A small image classifier, trained from scratch.
Training: adam_atan2 at rate 0.0016, 12400 steps, batches of 512, held-out accuracy 79%.
Rows from block 2, named by matrix and row number. Rows with one number belong to one channel. Each number is 500 + 40 x the weight over its row's rms, rounded and kept within 0 to 999. All counts start at 0. Numbers have three digits each. After the name is the row's rms in percent of the matrix's.
# convs0: first 3x3 conv, stride 2 (model.blocks.2.convs.0.weight, 160x80x3x3), inputs 65-69, a 3x3 kernel for each
# convs1: second 3x3 conv (model.blocks.2.convs.1.weight, 160x160x3x3, transposed), outputs 65-69, a 3x3 kernel for each
convs0.4 094:552529540465473493472435447465501434483486448464507509573552543520513501515475473524508488493504483474486494455458473425439509444455510
convs1.4 109:495492499504499484543528489525476495501502460475500470452476425444497486517525549491455513495509506505467456487491493481496492494502494
convs0.5 105:519487489484498471454487475558513515529543520515499521467505498479496469480487489464448522447474484467465493570511506551510499540501491
convs1.5 086:503548504523537523534508504534598530567548481469459511451476467453479465532499570521422527473433535420456465485484495483486471469485479
convs0.6 096:563495470526510497478438466536540522441488474454495444439457434440442414431458423589556518561536526464501513537524495489451461473457453
convs1.6 097:570531505499531547505512531487533512538505487526472510547443424468529466554457482387430529537571542520488465513541509500495482488472485
convs0.7 109:559531529536522565474486517507506493482455492448454554589686646606670613614606562531515523498541552496521566567523497526498471522488488
convs1.7 107:484546497468515471490469498562593499571540467522458466598464511475516525473451516502479492509519529563559531477514518500508496501497496
convs0.8 097:513499458452476510465489528548547619530499456486531533517523493523513455544477476511466425500485499503508582504485470522473483509495477
convs1.8 105:539563533477555521474455498570622501509483454470432458534508478480500512515498504502484493496458505486557525462497497464506498491501506
convs0.9 100:488458509517500449503533470472606581534414531600489473519495455491517456476520491493434514536493501485536523518543514513500498515518511
convs1.9 100:502570558519477559492486485507508555464531511467459523477552462542436490572514462489543510480521432459496536495513504493476485457497476
convs0.10 081:504461455515459442542480383558522553510508489527480473528484523490506546483547534593517504633492474598551527527548499499489476484482490
convs1.10 088:518481484480494512469466562518541522508525508582509510587492460506490535556471472506480547529557531491504484496547502505506502475484475
convs0.11 096:507505456512514469510486455437476440447468488548475471455457440469463422422450409560549580604550624552514536465532452510544457566542494
convs1.11 089:503518515538496490496507495508446546372533489467478466467607511511468457526528463509477530452534494477512509481501529492511522494535470
convs0.12 100:543503457536443477567445448495503511485466480491462463584570571562537561540533494544527485532503506557482486556518438508437475508448492
convs1.12 110:515510503505521538488495538488515485525505450561497498540460504439496549514513544490483596509520552492474526488517506508504472504506488
convs0.13 131:495506507505517527515544534492457536504505516457515492588634606589607560533510522526547560524568590521529580543545542515494491500479460
convs1.13 103:533544489518507487477465476576511564528491507549466513498551508577575587453469484495507441497506521510546511533518515508521520526504516
convs0.14 104:512476529493499465465461471464448417463463488462484455602523549533498512520495470508547554506545541507542568523475505523472503484520498
convs1.14 101:450457505480514482528528488548511543470478454430443429489430475475533490490549533504458500493477498510467478484489489482498473494493492
convs0.15 101:494509510578488500540496496481513487520485511481501530534491486509518491503484488494473539467470528472475497484396419472433436471505461
convs1.15 098:467502461544493479488479485535505511482486457546507468553495612479506531479481501450553490485514555526545571499508524496502512501527505
convs0.16 083:547489477526478459554472511519517543548542533448531503514507428514508440498470446590501431556516465461470505569521463555455433523456430
convs1.16 093:527505479497498525513496530471522469579534494510492505536395451454476478500440546496477576546535531515429536508548499499486479486478491
convs0.17 102:459476440469475449461439460530487493457468453397444450527486481478477504505507555539538546528552553557579564524496479495470450526487444
convs1.17 108:508454481483472436509515467524483480501505480470454446497444460536512475521524553537506507572508526488457483478476485482490468500488492
convs0.18 114:525506482513505478537474433525487512493491472434491479521508457517531470479468436514522497500501511516505509533563477502500439490480448
convs1.18 098:537505466500518513473458477536532524535503498525449478504416449521537573491463495472444515504525520476458490517515525505515508515506506
convs0.19 105:483508466485493463496519496453464477506510490478504516462499474485495488436434438483486494480501490494516498517508503514492503490505486
convs1.19 116:554548520520561529512508514503535529546612576521575575496489517476526509575500524458465495475469456484464481511527514484479476469465491
convs0.20 111:541519539519515511526505535527470486504499475523491509536522558513483507469455505440470514421487484424484500488474508463453474464440469
convs1.20 090:493492499537507478554518489584533544511480470495466481408381452446489502490523558470407454514437430520485462500493492493498479484478486
convs0.21 098:525453497505435434578515406486500517497451457577490515511479516535522508492501495531516531560509485565524470528595512515534483500474499
convs1.21 105:539486529523465495488470521509518511456487505503491457499461458569481536528551509526495526492508541511485514494504508495503507501523495
convs0.22 101:544492484489472475478483508500466482491509482500474521506495534517509484495495472490417399505454447448479515501468460485453468476487482
convs1.22 087:504519532466507508510506540541527523531512494467443464505491431493502513500532553457468434489491498502517489463495506451500491492493489
convs0.23 101:507526492462474509481489511522488588512512465436506535457465475465470425497479447508535513500577575495549580514480495489468491506524530
convs1.23 120:538550497517565476481493486532569554554551511484545457532516493504498479564447442520503496459459486481549529484506517492479500493484507
convs0.24 091:503442468462456487488496498516512512552515520492526535477484462477482468483500474485484504517482517526503552513503482516517489519524462
convs1.24 082:568523500525492480525462464545654554570510510467504497474520522499526537496500493484449460495378483476548465487486508469482496479500492
convs0.25 090:534489523472514496423508579490491503487500556499496565579636609606667588623603582506495535497507555478491568583522503564527511561514502
convs1.25 100:498537485457498495514491505528588471554569487574492504557495534500505473493492560511441490506504538517529489501507509481501488511481531
convs0.26 115:479488509452498509504489472478496539416471454428429450598554578537535511536489474522529518458494480457453502498493488471454438449453446
convs1.26 111:497481476542506474541528496564521521543543505543537527422459506478539563511537574515488502506463506552498517509504499504500480503489487
convs0.27 087:500520489502550520480510525509498502525526490509521484499485506523478509499484517508511487490506513474505535498439448514457475466468473
convs1.27 080:496514572481528516528561492537485491551493493574490495471428437465504445466493507470515502487508550500505515501514492498520488508527493
convs0.28 094:592503475532508487517472479589499523467509592492519481524555614499558582518564555555482460510446470537492526550522525496467519499503506
convs1.28 103:566508484540544550498491527456494464469511536532457485622537506483563501592480490403454529559570531509502483510551524512515506500479508
convs0.29 104:581487482564461425558504470511422446522465444476413432548529491537525476505495488518470490539498510507499510499497515444460513455454525
convs1.29 105:517497493507465468497489527504512485504542546560570518553507570551457558550539558488461470488510553522496508499513505523495485510493495
convs0.30 098:510495481568514575526500515492516508516444510458493492452432436465485469454449443541516544553528565537512512513488458464483500448487472
convs1.30 098:494544500526497483529543506522537507484477468483491506581498565538503521500451530493564467521548583537503529529525533517508537520535517
convs0.31 095:489428454550488418523519462540537498514521538589481476546466455492489451484504513511403438556463408499515457507486473501485465500478491
convs1.31 102:525569549497516581496493502446516498470520543473496482500507472532428508566514511467477480489557446448489465478540503478506484451468480
convs0.32 119:438428522484459440491512482516501462459450494548497483529444477502463462476470483456453476523485460569589534466482467471463444481471472
convs1.32 089:483542569476512551506502501523518551442514473461432460448485480523466500543583591480461453520534498522531511491508500478488479478470474
convs0.33 090:466509543409461491453508541461464451474479500493503497452479474506522495521508462441487498434486505435506537496502505478473481477489484
convs1.33 088:518539521463538510541456521539530449590523475488464531534499476567504407558539539498462481445464528472508564523512516486527494496486493
convs0.34 094:564534498507515482492424448522505442470513486479483472505484468510489485536540496559544513564522488534491503515549518501481484489473432
convs1.34 093:545492511521534547500506477528530496519487481500470469526487422494511476601498473437507511558525504511480490504507487482473475484477493
convs0.35 101:552508496512437463553518493518530476484477468477459414560518584560527537508508513527493483537479453538521463545559507489497478485476508
convs1.35 101:518514517496490503483503548478493421515526483549509473518461469532481533561585590520478516492541540485486528476513509509504478491494484
convs0.36 095:573517513485498477474403437433465416507491466432451447509515485481498469454473452540527526563562546528538505443437496432486541492501509
convs1.36 108:490476493519493472527520466478436459520490485507495471445463408475508443477526514473434442519493496512469479486487487481495485497499489
convs0.37 094:483475421573461485539549508492490493543527522515491480490415381516456432488431433499533556542536555501506522482466418463434459450459449
convs1.37 092:485532466525494474522517513517563553523500483544501500577521540565570568494500520477554443511516550488512501518499523501504534506513508
convs0.38 090:591518505575501459601585465539522568488473492546438489573544577577548531555566547610506444605505453567553509565568502527490481476471472
convs1.38 091:528534509481486484471477528484505445516521484578507459562450449549489522545566575529482544505554547526494540511553513527530499513490499
convs0.39 101:479466499431478448497455503482485414447401452420457494526508514522493488516519487536549556555555555555557566506480491502486512497540512
convs1.39 100:481462507476497483532533489559509508528499468486469417479444433450521466476551571491446476522483489487449471483493500478504488500499495
convs0.40 102:465472434487456487493499524456507526507537539463477438535605611551565554510499513446466456454493483492479488495488497459438454468416427
convs1.40 103:486500468492473459475472495561523556533528527553504527517581588544564581452481504498501451483517545529553511526514520524518506515506511
convs0.41 034:524496466494485467473464463455466417453457417482476437484498490493498483505504500537519485509498483495478456508491430507470446520496467
convs1.41 019:539517513526507514499499504500530512431434481503574549511467433448536464505522517466474478465497494483478487518521511474513446526474491
convs0.42 131:462533472541565525516551541444461485526516502482482476543576554545553538498479487508523539503525546527528565501540509454514504451501489
convs1.42 105:498501462497481480459461481550521529497478497534490512486504500526534547414460471535488475502516526530556507527522537518516511519515514
convs0.43 118:472465483482489477465504508555475468429509555509528531511422504479463468473461481451489545485515520522534508501485488499488480468470467
convs1.43 097:504442460485502459538536470535559593496493490536451462464475530487484521478518589500501492491432485481461532507488501465495503473492493
convs0.44 098:554457478506480481490507493491496480520451446431473514529541521573563545537521551583495498563508512520525538545494520500476533478489540
convs1.44 108:567517495502563590491487562451483457498485522474498464570442482481509531561504540391449534506577521469465460510532515499498473473483483
convs0.45 092:519514514512521474603587575465472439497515460475487463580548553615605565613605565472484495527487490603599544513528498468470475435452460
convs1.45 096:490565560473534515456489513442555478507536520515478480484529550577477540564583574525491448512541541527511545510513516492505511488494505
convs0.46 099:561489515466497478474465493453430417480451458467489485537518522512515510504501497524510473505521473486516500475488496462482504485511484
convs1.46 103:482487509478487504550521509546502514530495464475461427484491426489519486515550569506450452516500489479474461486491497479499493496498493
convs0.47 098:501495510479540515452529494548485483486406572464530531537530498548537471557537496466500539493540546502515505505476499516500497503499488
convs1.47 114:558520509478525509554490499503534546557503468550473486554527510572530461549510498511487488490460532448482553527510525474479503487480493
convs0.48 100:525539503533526487497505486515452423491496531490473459501500497511493508506499503489485529550515550479517513514517519513515493494452467
convs1.48 105:511502519508534523477534552537449457539572540505533517474476530534501515534520447482516482492481466457470476515519515468468508471470495
convs0.49 112:473508428514499546485557531431468513500515570548499547529563577550579561539525526484473507509510551556543578454498542443512524465506505
convs1.49 112:505484478509474480471468487543502510486468502534498526485560549516557528426509454500499444501522517529551515543517533514517502520510518
convs0.50 109:474465436468480444492464499518489468447471474431463431494495475486464497487511525544547556586571580591610577522534543523536538521533517
convs1.50 113:514427463471467429507518473529460468517491490515474453458457479526509462524501533542528512555517533491483493484497497487495489496498495
convs0.51 098:573449460555513450533549512505519512511488501508491515575563502576555510547543530579479495554470456542533524578528527525503532529521547
convs1.51 097:550533507496558581512487552481522472507478555495495459568473455517481595568505538420454513496560499461474437497535501507504483474458474
convs0.52 103:498460552520502471479517496479581511468417502585493477582488449523507436518512488483436526513464493503519480517528506496510496491516502
convs1.52 103:505575551514478534497467476540507541436485483454415461421508456541414522569576487494505493463511437482506546480489502492492477477482476
convs0.53 098:504452522555506441522550471507532466423478535570463466559453450568492454556517495481431471552445398540516444503520514494507494507484513
convs1.53 106:470588578500503581498522503545504541466546497485476440456499436551422521554570563493518436488537438488481466491527483488492484459477470
convs0.54 114:526524553532533529516533549547528536477489534415464477578629623580596606565542547531523530548521514502511545540509464490456475467458480
convs1.54 114:520534486528525507507516522551538531529521483564477508559463465491583556485463506462448514507521527509492472515525525516512500523506510
convs0.55 101:453419438478466429516512488432514499506490529497442496519508485516517505521519510518527522505514498505516511554526511538535523515531494
convs1.55 093:511496489510524511498549505487495511521581584501557547499494521472523539498510559461468487511486478537460444506515493489472469468472467
convs0.56 097:542470464529516458494528468509485506536510494473486492495499472518504501500515496568491511565519510503509516558516501516485508493491515
convs1.56 096:559535519504561598505487551471523457533522585474520514526482461510542545554515517398460516512567494457464445508543501494495465455470474
convs0.57 093:520504525523515512503475479462491462456509435451490513564536555524515511521504496485510530517532541499548558467461467491470488471508491
convs1.57 095:455453506484492453523505453528494498505494455450451431487418419489524477500570529474452475524465477501439450488504490483489466490486484
convs0.58 095:526467444487480467466510471452471560534487476489520477418478494485484483465468492575503478530553511464536548524517514518504495487493505
convs1.58 101:538549516487554570470474539472515443530517579464530492541500468456498478568440484447473526504562451437505484492546520503501468475457485
convs0.59 107:444454419477473540480486490478508506507515528459473473527589572536575553478481494439445429461473466473443444494457463449417445447391410
convs1.59 110:496505475520483457503487503552521563523525524567527534511563574537567563454487509484500457465513549524553509523513512524512504514507508
convs0.60 086:535490449517514475459409506489452485504471509443563498586597570586588560545541516506515494522500467513462470552497418497444460490479478
convs1.60 100:513520475501486496476491529463544499563554489584486496557464484449534540519407529502457555515520553495477528505527511515510505516517504
convs0.61 110:467496478514453434485452459523515542537526525535514524487485468475515465427496500510527529502534534527533500482404447490427469485495485
convs1.61 099:463504507510518473513493479565482557505510523504526485503467531475489556384494485433488455475467512522540534485501496490499490500490501
convs0.62 101:496507464492506484453484484494414415495517505459465478479531521501507539483497490469487537470497504473479477487519546476499531464483508
convs1.62 099:548517510553559499501523505484484528549623557542565548460469522460502503515499491473497488467441476470441486527514504478471490468470498
convs0.63 113:463488458469476468471492479487435455436408518422467486474483486486475470474481476444491484500485488475515491493505499487490498470479509
convs1.63 094:523553505511545514483523528511534516494554549487492515539508517513496505543517500454431471443471451450438475490482485471464482494480491
convs0.64 095:562481444527496510511452514534490492517505518501542500504485449499465450495413449549523499562481500504485474574521463564454442543474447
convs1.64 104:515529475498492482505484522419563496537536450477472486499432452458530484510432516493463550511522563491467556495510512502498493538507486
convs0.65 110:518498490460475515452464503462452482503527493420507531503511488510519511469492467519487519495482523438457491491458504461473509467496494
convs1.65 113:574468481521554516501527517470458487508549567487510520561464503501522512545463511434474524528525478489479426509534522520503496486476493
convs0.66 105:456474427457461452473479498526519501519482503514512516471490482488474501517506524507518503523520541560563593522511517512510494528549492
convs1.66 078:527496499474497476547527548571613580543511470516480421486448495525450477475463471488497506533498530529485541487489527468508521512514505
convs0.67 081:536505458488459436521470450532488463479466465465446443496509506500523514519537526561563548549543555518528513544523532497484484483507489
convs1.67 072:544509486502538555518508536467504534563604551511499533591451387472530443540473471453438553540536561446445486512530511493489477466479486
convs0.68 083:579476440555481450569459434545507526466510475442501512561565576565586545533574538572528497587509512585547557543523502502464499527519503
convs1.68 096:534523505498510522476482518478540540546541516596513515632494498483515529574468550430438531534553537511479494502557516526511487487466491
convs0.69 090:516463550468471536518489532505510519472508521493529547598610621585586561538541527561537549526529545529522542558515538507483537505501536
convs1.69 104:516524477538524494538511507506514497528545544578531532562518546477567522519488570444470502482535517489506472495524521530511500491492483
convs0.70 104:491493514471474459469470500493453497465505527512512550608562565511530520510493519469492516440500501429489503496485507491471503473480474
convs1.70 094:471435505517509469594539510568523510527476437499489489431458505423517524464537570535470479461437521479467467507498487493501481489491475
convs0.71 127:488481507477486450486425439455533519517537525488522530516508513502512483493488497432427440458468510466499503477474460462461464477458469
convs1.71 115:471498490515497472528524507479477493516538479496538501519465474484543491512484537449528475459508560520532528502503483500488493513501482
convs0.72 096:562480533577441469547546468507493490463490452501480455540518570546533551476504555556485463586504467534521487539569487516517465507467464
convs1.72 101:508509498516473476482473518553536507522538480562505474553502512572476618542529550525480514484515552511506514501534511511516477506497492
convs0.73 113:496490490487503484504538521579500505425449500526542530486490520483497513479511515473454453481497443532546504465476517455494522481535516
convs1.73 092:506474511445477506532485517539566553529482496489455481525459449504506501494540577545492474497472491454491542475491509465499499500489487
convs0.74 104:547460485521482504500486519485525505532458458451483501496497522499513514492472493517455477498432480523482507544465513484451531483493553
convs1.74 109:574541497507574586499477556433488442495470545482472481566450474480501515515454518389451547508553516482473459488523522523519490475482472
convs0.75 101:473503454497504533559449478492450531524498539460496561513514516502514536494486470502493491530516540566539538447473514438458507434450535
convs1.75 107:493479489510471461481473477513483494470460476523514479526547574490525518388479510463497426489475518558555532524512507495503502510513517
convs0.76 107:465500467462523528506524507464489538521530567457505503514533550517555550496481491468470478486504542519512549450503521432471490436444490
convs1.76 112:496484475517468457498482489535497534486485503539515524512566586525559536431477491480510436494494537529540520536511511508498502517509517
convs0.77 129:496494492525513504541524513489517530512530509457501494549576540564585553530503517494495511497508534512511520507557549496542518483513491
convs1.77 090:475485437458465460430432435557520536535496502518473488536507553548563590453501533537521501518481535497481497523519513498488502501483499
convs0.78 097:506505499464483512465517523514474513494480506500467555500504488528528457514521488518543483497560581487533587537513509547520527517527508
convs1.78 121:537543490483542490539466498518570509572524465468474497557504497533512450556510488538464475455447518469505527518486521470479486498478492
convs0.79 102:526524454434497490502489492469503475482449449428476465489493519495509506527491488522526495524552522534577546523492500484489538487563548
convs1.79 104:477491531451485509510487532581544542522505474507464437499485413511499437508550526509450460492501484495476529497500519489501495507496503
convs0.80 083:475486497540528472531579536533505478499487488535500432590510435572529451606583514499531545552524529535513537459525525456493484455473482
convs1.80 089:560520545516508502483496505474534495510576512498484546406529450562463491587565517460462461481509494522506533494508522498488505480491487
convs0.81 093:526475462500480459486483484447450457460462470496498469494476503488522499509500490503476476513508496497539510491432446470451483489519509
convs1.81 103:478503539471493513485477536595568554511517493529482479527490443487534453505567508477455480481520499496491522495500518478504497497504496
convs0.82 101:495459427455453459491435487479419461499463448477483511536490508535509507536503503520530498495526497504546510485458442480450436484514500
convs1.82 099:476492528452504520517473512575565527513501473452420436491453447505470455522557500491445477491515523490451495490508510478499484500494497
convs0.83 099:502489510451469523483510518514522546529444487452456574609623587604626545607615555515478489480498544507528569530506498511496494513521534
convs1.83 117:528558505439534492497460495551599477551491446454423473556484511481508454519509513500479477475477519490530496477497519486495504509490485
convs0.84 096:524484436504460479467425478543476432512511488514483498518509447525497449516435451451492497497499499484499521513449423510429461551478484
convs1.84 106:527512501507489495493484485452536464505547433519499484531450483449513473525470524492465543487497558489469539494510502502500483523509491
convs0.85 098:494432479532475420496529459473509476509459543550480438544491481526503484537516529535387427545460401472519465524512460499467454474469491
convs1.85 098:529600580496508624493471516469504478485513531490498482541523450534432527571508482490493505508573447459498485499549498494498475456457472
convs0.86 095:518424444536488428510520468458541499530517510521465490516521481539533507533529541563477474552495468504565542533520521522501517493492515
convs1.86 101:542522523489556605501476544452494455510514601477538500544487466486487533549465511424449545501586510445493444496543516492505482465467486
convs0.87 096:492495486466483486452478492508443517491507472473498500540521529525502478526502475487515484480509509504554581469477460446468461429485467
convs1.87 088:489522535471521504536525506534542497540495468447448500474454468481471522458560558469436474471460529474487506474491513479517494489504499
convs0.88 096:472441471428487458466425473494469435481466500457501475527476534497474541512486505532548544556555533546560575497448484497457524514557561
convs1.88 095:501487516471515493515513498565547539517502479491441401484427408493498475483595542464464472504488522490454516489504502479500485496496491
convs0.89 095:470499416503494397482438459520491512508470480430504516498491488523498491492549503460501495459493509467496501548509467507472469503476439
convs1.89 101:495530505529504494510516477450521538544565478518520510541400450450579454490468510480466520489511532491481541501507504492498492534509476
convs0.90 107:496547508536498455552551528492504457529524540496504536616625599645629621623565597493517517476514479470513538499498494473475491456478494
convs1.90 112:440526513460509479460452481597532511553525485516482526513503529520494563522527559481503488496532536530558543496506536522525506511524540
convs0.91 110:483465474491482451478460470500469455466515502500508534462484520479497520493516510571560549596577567559581571465466489472461486504470455
convs1.91 105:508496516497478475528482464475470427501464471547491536465480432429518427496522484453452461513580556531502512482485500475487483504491487
convs0.92 095:519460453536515490466431483563564519494522487500493511537503505522448465525464456489514494492500486426487565572527499503464505479485519
convs1.92 105:509532540525556540506544534516509480551472426483434481526458423443534522476469516466478519476500523492492504472498509465512491498508478
convs0.93 092:552479436562499476580469518528472476517513485487504492552572563571567569524534533470491498492480501495450494540507453513453461502440411
convs1.93 102:522502471497488500459474506488538503520524476546508483560492570482507532523445521463469545531511576544451554482525513503503510511526489
convs0.94 107:489459476495494511499520524507511514507489526470464549490507508507497484476459477456466501409469492453472504534456450512444467522459501
convs1.94 098:544576517467515511538485499522577513557514485520477491526427502478485456518457531516474472519512541521508510488499511498502471506494484
convs0.95 091:468469460470505439571517481463483488496488499491550534505506490488515516513496487492516526527514521578566536517463442470426428505498486
convs1.95 090:483509533511522513496500500568578593465502515572479478533437429505526480492583570484523463475489545519517563523504506505504503509502497
convs0.96 092:562479466512502479466453532547443482463478462467487488523557604541525548514485500505495509505485508527473524528466470461414472486441484
convs1.96 096:526558486478511492503491502543506443572571480554458521510477477451498493539466554491470520514514524501492509494519517512511479504491495
convs0.97 103:507522465467504519473482547552451491505480472487475519479517497516526510553526529494518447462551528481524558517507509512500500527488485
convs1.97 106:586522529511599508549506532549556522582528484534487491537507492525513455558494470474489509478486533478509508477511529483501507492482513
convs0.98 100:511448506502502492513533508497541490514451488538530517570545494526524475550563491504475518528531562579563536490478509475464498489460485
convs1.98 114:552549500529510490474488467533576586531521479465470505479551514512444498550475443501486469498427471487536554485505525496480497493489488
convs0.99 083:511491467509478454504458486501466510454489516427462500492505517481504491458498492529502527509520581526505550430454506415488500453501501
convs1.99 092:510499541527505482520482465547496525551496486530521472497440443473502462470498513466570508480528538502514537522516502508503484521497489
convs0.100 106:507495470507475525473512536467444426443466466423442446544547575509506499466467485480504526505530531463485474457437464454435441431413409
convs1.100 112:447443490526494458530516477518484489518537495569562562521540590485509575478521546485468472473485488514497497517517516502498485505493500
convs0.101 106:501477485448462491503511524489525609528507522458452459582628623595610574533525559469473498490511520512509520519532525466488501445448472
convs1.101 098:495513492530494479502485491576534562544529534588540559496561580537567605484502534490512446491521546507549507526517509522515492513500503
convs0.102 132:467456484469450453522489479504512520500512544470499527471501507495499495484489500455456489430460467464466499503505508495509524493528537
convs1.102 079:535517471477514501487496501531594530528518525508501522481475502470524462574536602508475492479475512473492535479486517489510495505491502
convs0.103 035:495486502523487477530514498462442454450449465429436459494481491491481490487487489475463527507477540546516508460473480462466456435435455
convs1.103 022:518521521520515520506502504541560545542540539553533552489496443542518470521531474478495490494500500485487491559528502510496493452461455
convs0.104 102:519497504477480514487458480549460449458568459469429491457470457474468455454460452496533554443502576457498564499516499483496488468483455
convs1.104 113:582484515528551470507542497520487519575569499579511515556446534519491510535475552481484485517474475508518488527536527490499510477482500
convs0.105 104:490513505547552471555602523508509522532466538540528518515481491526519510511524540528567556580566512563603535542593546520559488520522465
convs1.105 101:508559534497505533471491519550501478447478450418377408471509491571475482560534477546454461488510482503497512477494549458518526505514513
convs0.106 107:464448464473465473519483512510497521456513545470491461485524513499525489485487510491506523435467498478476499499519485515517471535508475
convs1.106 089:528465481509519507506534490536527498549600551564565566500485529541510478518529563528492485505441495491448510489482498479481488490479493
convs0.107 091:566506455568548459583507540509489544504494534503522493570571538569528529544504495484499475487502463481462477570539447538450445510432431
convs1.107 107:544516488527505524500495516449505457525535464509514480539428468475509504518480527516466585516503551521438542506529499508506497514514509
convs0.108 114:435496484456499488495505493478449518503469478453477501493483508505489488504496481463502459449507479485499509504506510505485491495494528
convs1.108 091:544544485524540518503488494522562517533558533463506515492477493445497495581497519481471458454452464443432484492484485459459478484466490
convs0.109 116:528493531512522500564579592444454496466451462454447441623626613608634573593557556552548552534522519490494527544512512510505523463500506
convs1.109 097:505524510506497481462462496541557504553555538554533534515547562586598629520582604520514469513499527525529528506509523510526519500506516
convs0.110 094:519430460541464424523567535535492490512525509514459495553546548561550528520547555568477476562471466535546531557559492521495491507501515
convs1.110 097:507537506505528544504485542528551516505512532582512521607486510552485563571537559478443504528551514480501463499548513516528485489480496
convs0.111 124:492478472500475420520493486477437447422528507521513466487514474489474497495500520530527534560549551589590557492505521504504529525508495
convs1.111 105:503457501453467468451527516497493543509501486497486458490464477554513446520463487584579525498493508491521541488484525476480479505493494
convs0.112 095:596547520558514483487463491574535539526524519428483468530520480497510490514501477567504507526481496449453482517497465504465476460432442
convs1.112 119:563506481500526541507519511491484472537504505520476454531454456496509528551443511445439532500530533501468496506527527483515501526521510
convs0.113 112:535593563506573575469475508511578503481473436430481484490507534469514547477487532517529474516507487508473482504560488489551502511535488
convs1.113 116:542475489479529540515519524486503494520494526494462453466463420513526537520468443437460489520531518480496494519522520485501497493495500
convs0.114 094:499456447477487455481450454490440435486468458432489484569520534530492486544509483520549541521542538512563574506479477497456500474510496
convs1.114 097:477472524483497490537524497568484494521485462459450444474457430447511477490582551472453477508494488473449473481488491478500490494496482
convs0.115 066:480506507527466484493492541466448489471470474492447508458502516487486473468477484462455464513495516519523595441453462428443438448465473
convs1.115 050:524533532492498521489496486499511527485508496495479530530469406551504494509541459488489522476496538444482488531541519474499481457470473
convs0.116 098:481484467489487477516527504480507483499494542522508524488485483488531498507529513630566600640614595638621618513489500518498510516565552
convs1.116 087:471494551456483530517505558567561569513519453511491459536467473566456474541522509523479496518515481511508478497494516499498487523486505
convs0.117 101:589541549526542472524476494509488497524522512463533556485479496497448463485497485543509536488513554488498537483486511485483524475478491
convs1.117 104:479486544523535496507578489478436459528497485535485489468446472435471500481426526501509487514519534532512515495521495507518475513515484
convs0.118 091:556509498580508468553546483539517568535507508518435416512491585493500549457521550566478435569491430521502482539543490507476471508462430
convs1.118 099:476485481512492521514490514545506518523501515568492496554539456502563533524487452539500530549577529517564512523541525513509508497477508
convs0.119 098:519455501531489486518519466577559480453484499538528504516490466475474441481519482475463451525492478528476465522526524513506486510476472
convs1.119 113:546558532528517528480482449528594618491559525460460508467551539523466524535501492477477449453447438492517544485495505475478502477487495
convs0.120 109:525528496500532489516529514498524467494479542521523556507482463485470474468477474501490495470505510532546568501463478489474485514537498
convs1.120 093:508469541445508501518517538537563558503471486488435463520452475514505485465492527542485460501452526467489501469503503466513502493511506
convs0.121 097:486525473490511482484531517483432433470495511456441468519532518533512530485459488465519535462492522423475498507520483490496491451473495
convs1.121 109:551506483540550496501519499518545554516598525541553560473474520490489496584512521501501492470443483484455528524509514477472490480473497
convs0.122 112:512483518491486500439448533559511475505504538487454457519542568508524533497497471550527525516488488476526579553536498506452447450395415
convs1.122 125:517509490512526528535510551536482460509489468512425478541494470444550529547473522418404552497511520515504489486510516502511486506476473
convs0.123 102:513437454497484466482505486474476507551458491508517487532529481587532506528517532584475523574557506499544535526457464491459508462496528
convs1.123 099:563576521516537582513462531462488441504475582456487498526471437470480507574536512450466536504568469443503466491529489491489459456467482
convs0.124 104:490506489495501463508520481432535542466482459476509480494494477463482459419447469513510477542546524503557532508470461485450488493503530
convs1.124 124:523535497501554517482517510559568549549610554476583550507528498538499492596463482485501476476465441470478499490533503484474463477469485
convs0.125 109:501457511491494475478458495456444464443481485455492531585577587556552515541492516532516541496540548492531562496495506465458481441458464
convs1.125 099:465540527522516492530520502525492454540533448537502509455494504487584571487533608494480458472488537526491496506512503503507486495492483
convs0.126 079:508492487509495473520503478455458464482495466476466451502498484504503489500491489470512536513513525559545517468480501466479475452448451
convs1.126 047:511540531523535546515516511538516495550539555523536578477519507484505499500488489464486479489496507477491491536521489490469493474468516
convs0.127 102:499493457503489411491465463480507433537465437488468465496500445469493502481510508552544563558556543546557572547500503503466477490513484
convs1.127 100:498505528464493505535529506553539555498507489478473452497449453487490483475508506487439483513479510493448494482483497486490479538496478
convs0.128 098:566508483485510504468485502511498391525464445462487515522513493498505468503504483524516480511512491517541535502483532501493543518533504
convs1.128 097:480472516465489503533509505551481493526493464477465433491475410488519471544576546485437468501496504501466462481491502480496490497494491
convs0.129 106:510481449467449464470476500471458415487452468489446501515479498486493504484497481525524484536550484559571529506476491471484504498543537
convs1.129 097:462463487452461476545479516574561507533489462510447433516472426541488462483504529532494436536486485495504505487498515477500492497495495
convs0.130 097:477434448505494438498523467511512540549487576558506469483472457483477464474499502531425452535499431476539495541511482503474475462457498
convs1.130 103:538564559501541602496485520452504444496508574478519500502501447503472484585511499454476510489569436442497462496553503499500478459475485
convs0.131 094:543443412496433463505413419537509498543490471477466461523531527499511473458495448571501530551504565539481545511489536435445549471505578
convs1.131 107:513498461512493499506489520473502463503532506573569537570521562508507497526489559489485503518530558515481505488517514517506494506489490
convs0.132 096:589494465580475479549506481530477533497495497446501474601579570576554542526522493567526458567527516540516524554504444516440467508453497
convs1.132 110:522512494464498484462477522505516474542524470500484498603469508480499587534489579472466570509520561549500539488537511512524471507496493
convs0.133 084:466428407453448437499507497490490474457472486493491482482499524498462504498480498419446495480507536528557550492469498476463468464449476
convs1.133 080:505511538514490499529478502560614534604522502540481505534474495459468493489450400491551543472493528496486489500502519476517513506504531
convs0.134 106:521497435500465461432452501540485543496473537453439519498470477497488445475468474466511498507531504491463475577495469553437415534468449
convs1.134 099:502523506478505578544499572456504467537505477482440497524423520443510537467433532523466530515472522506478510483510505508517483529503465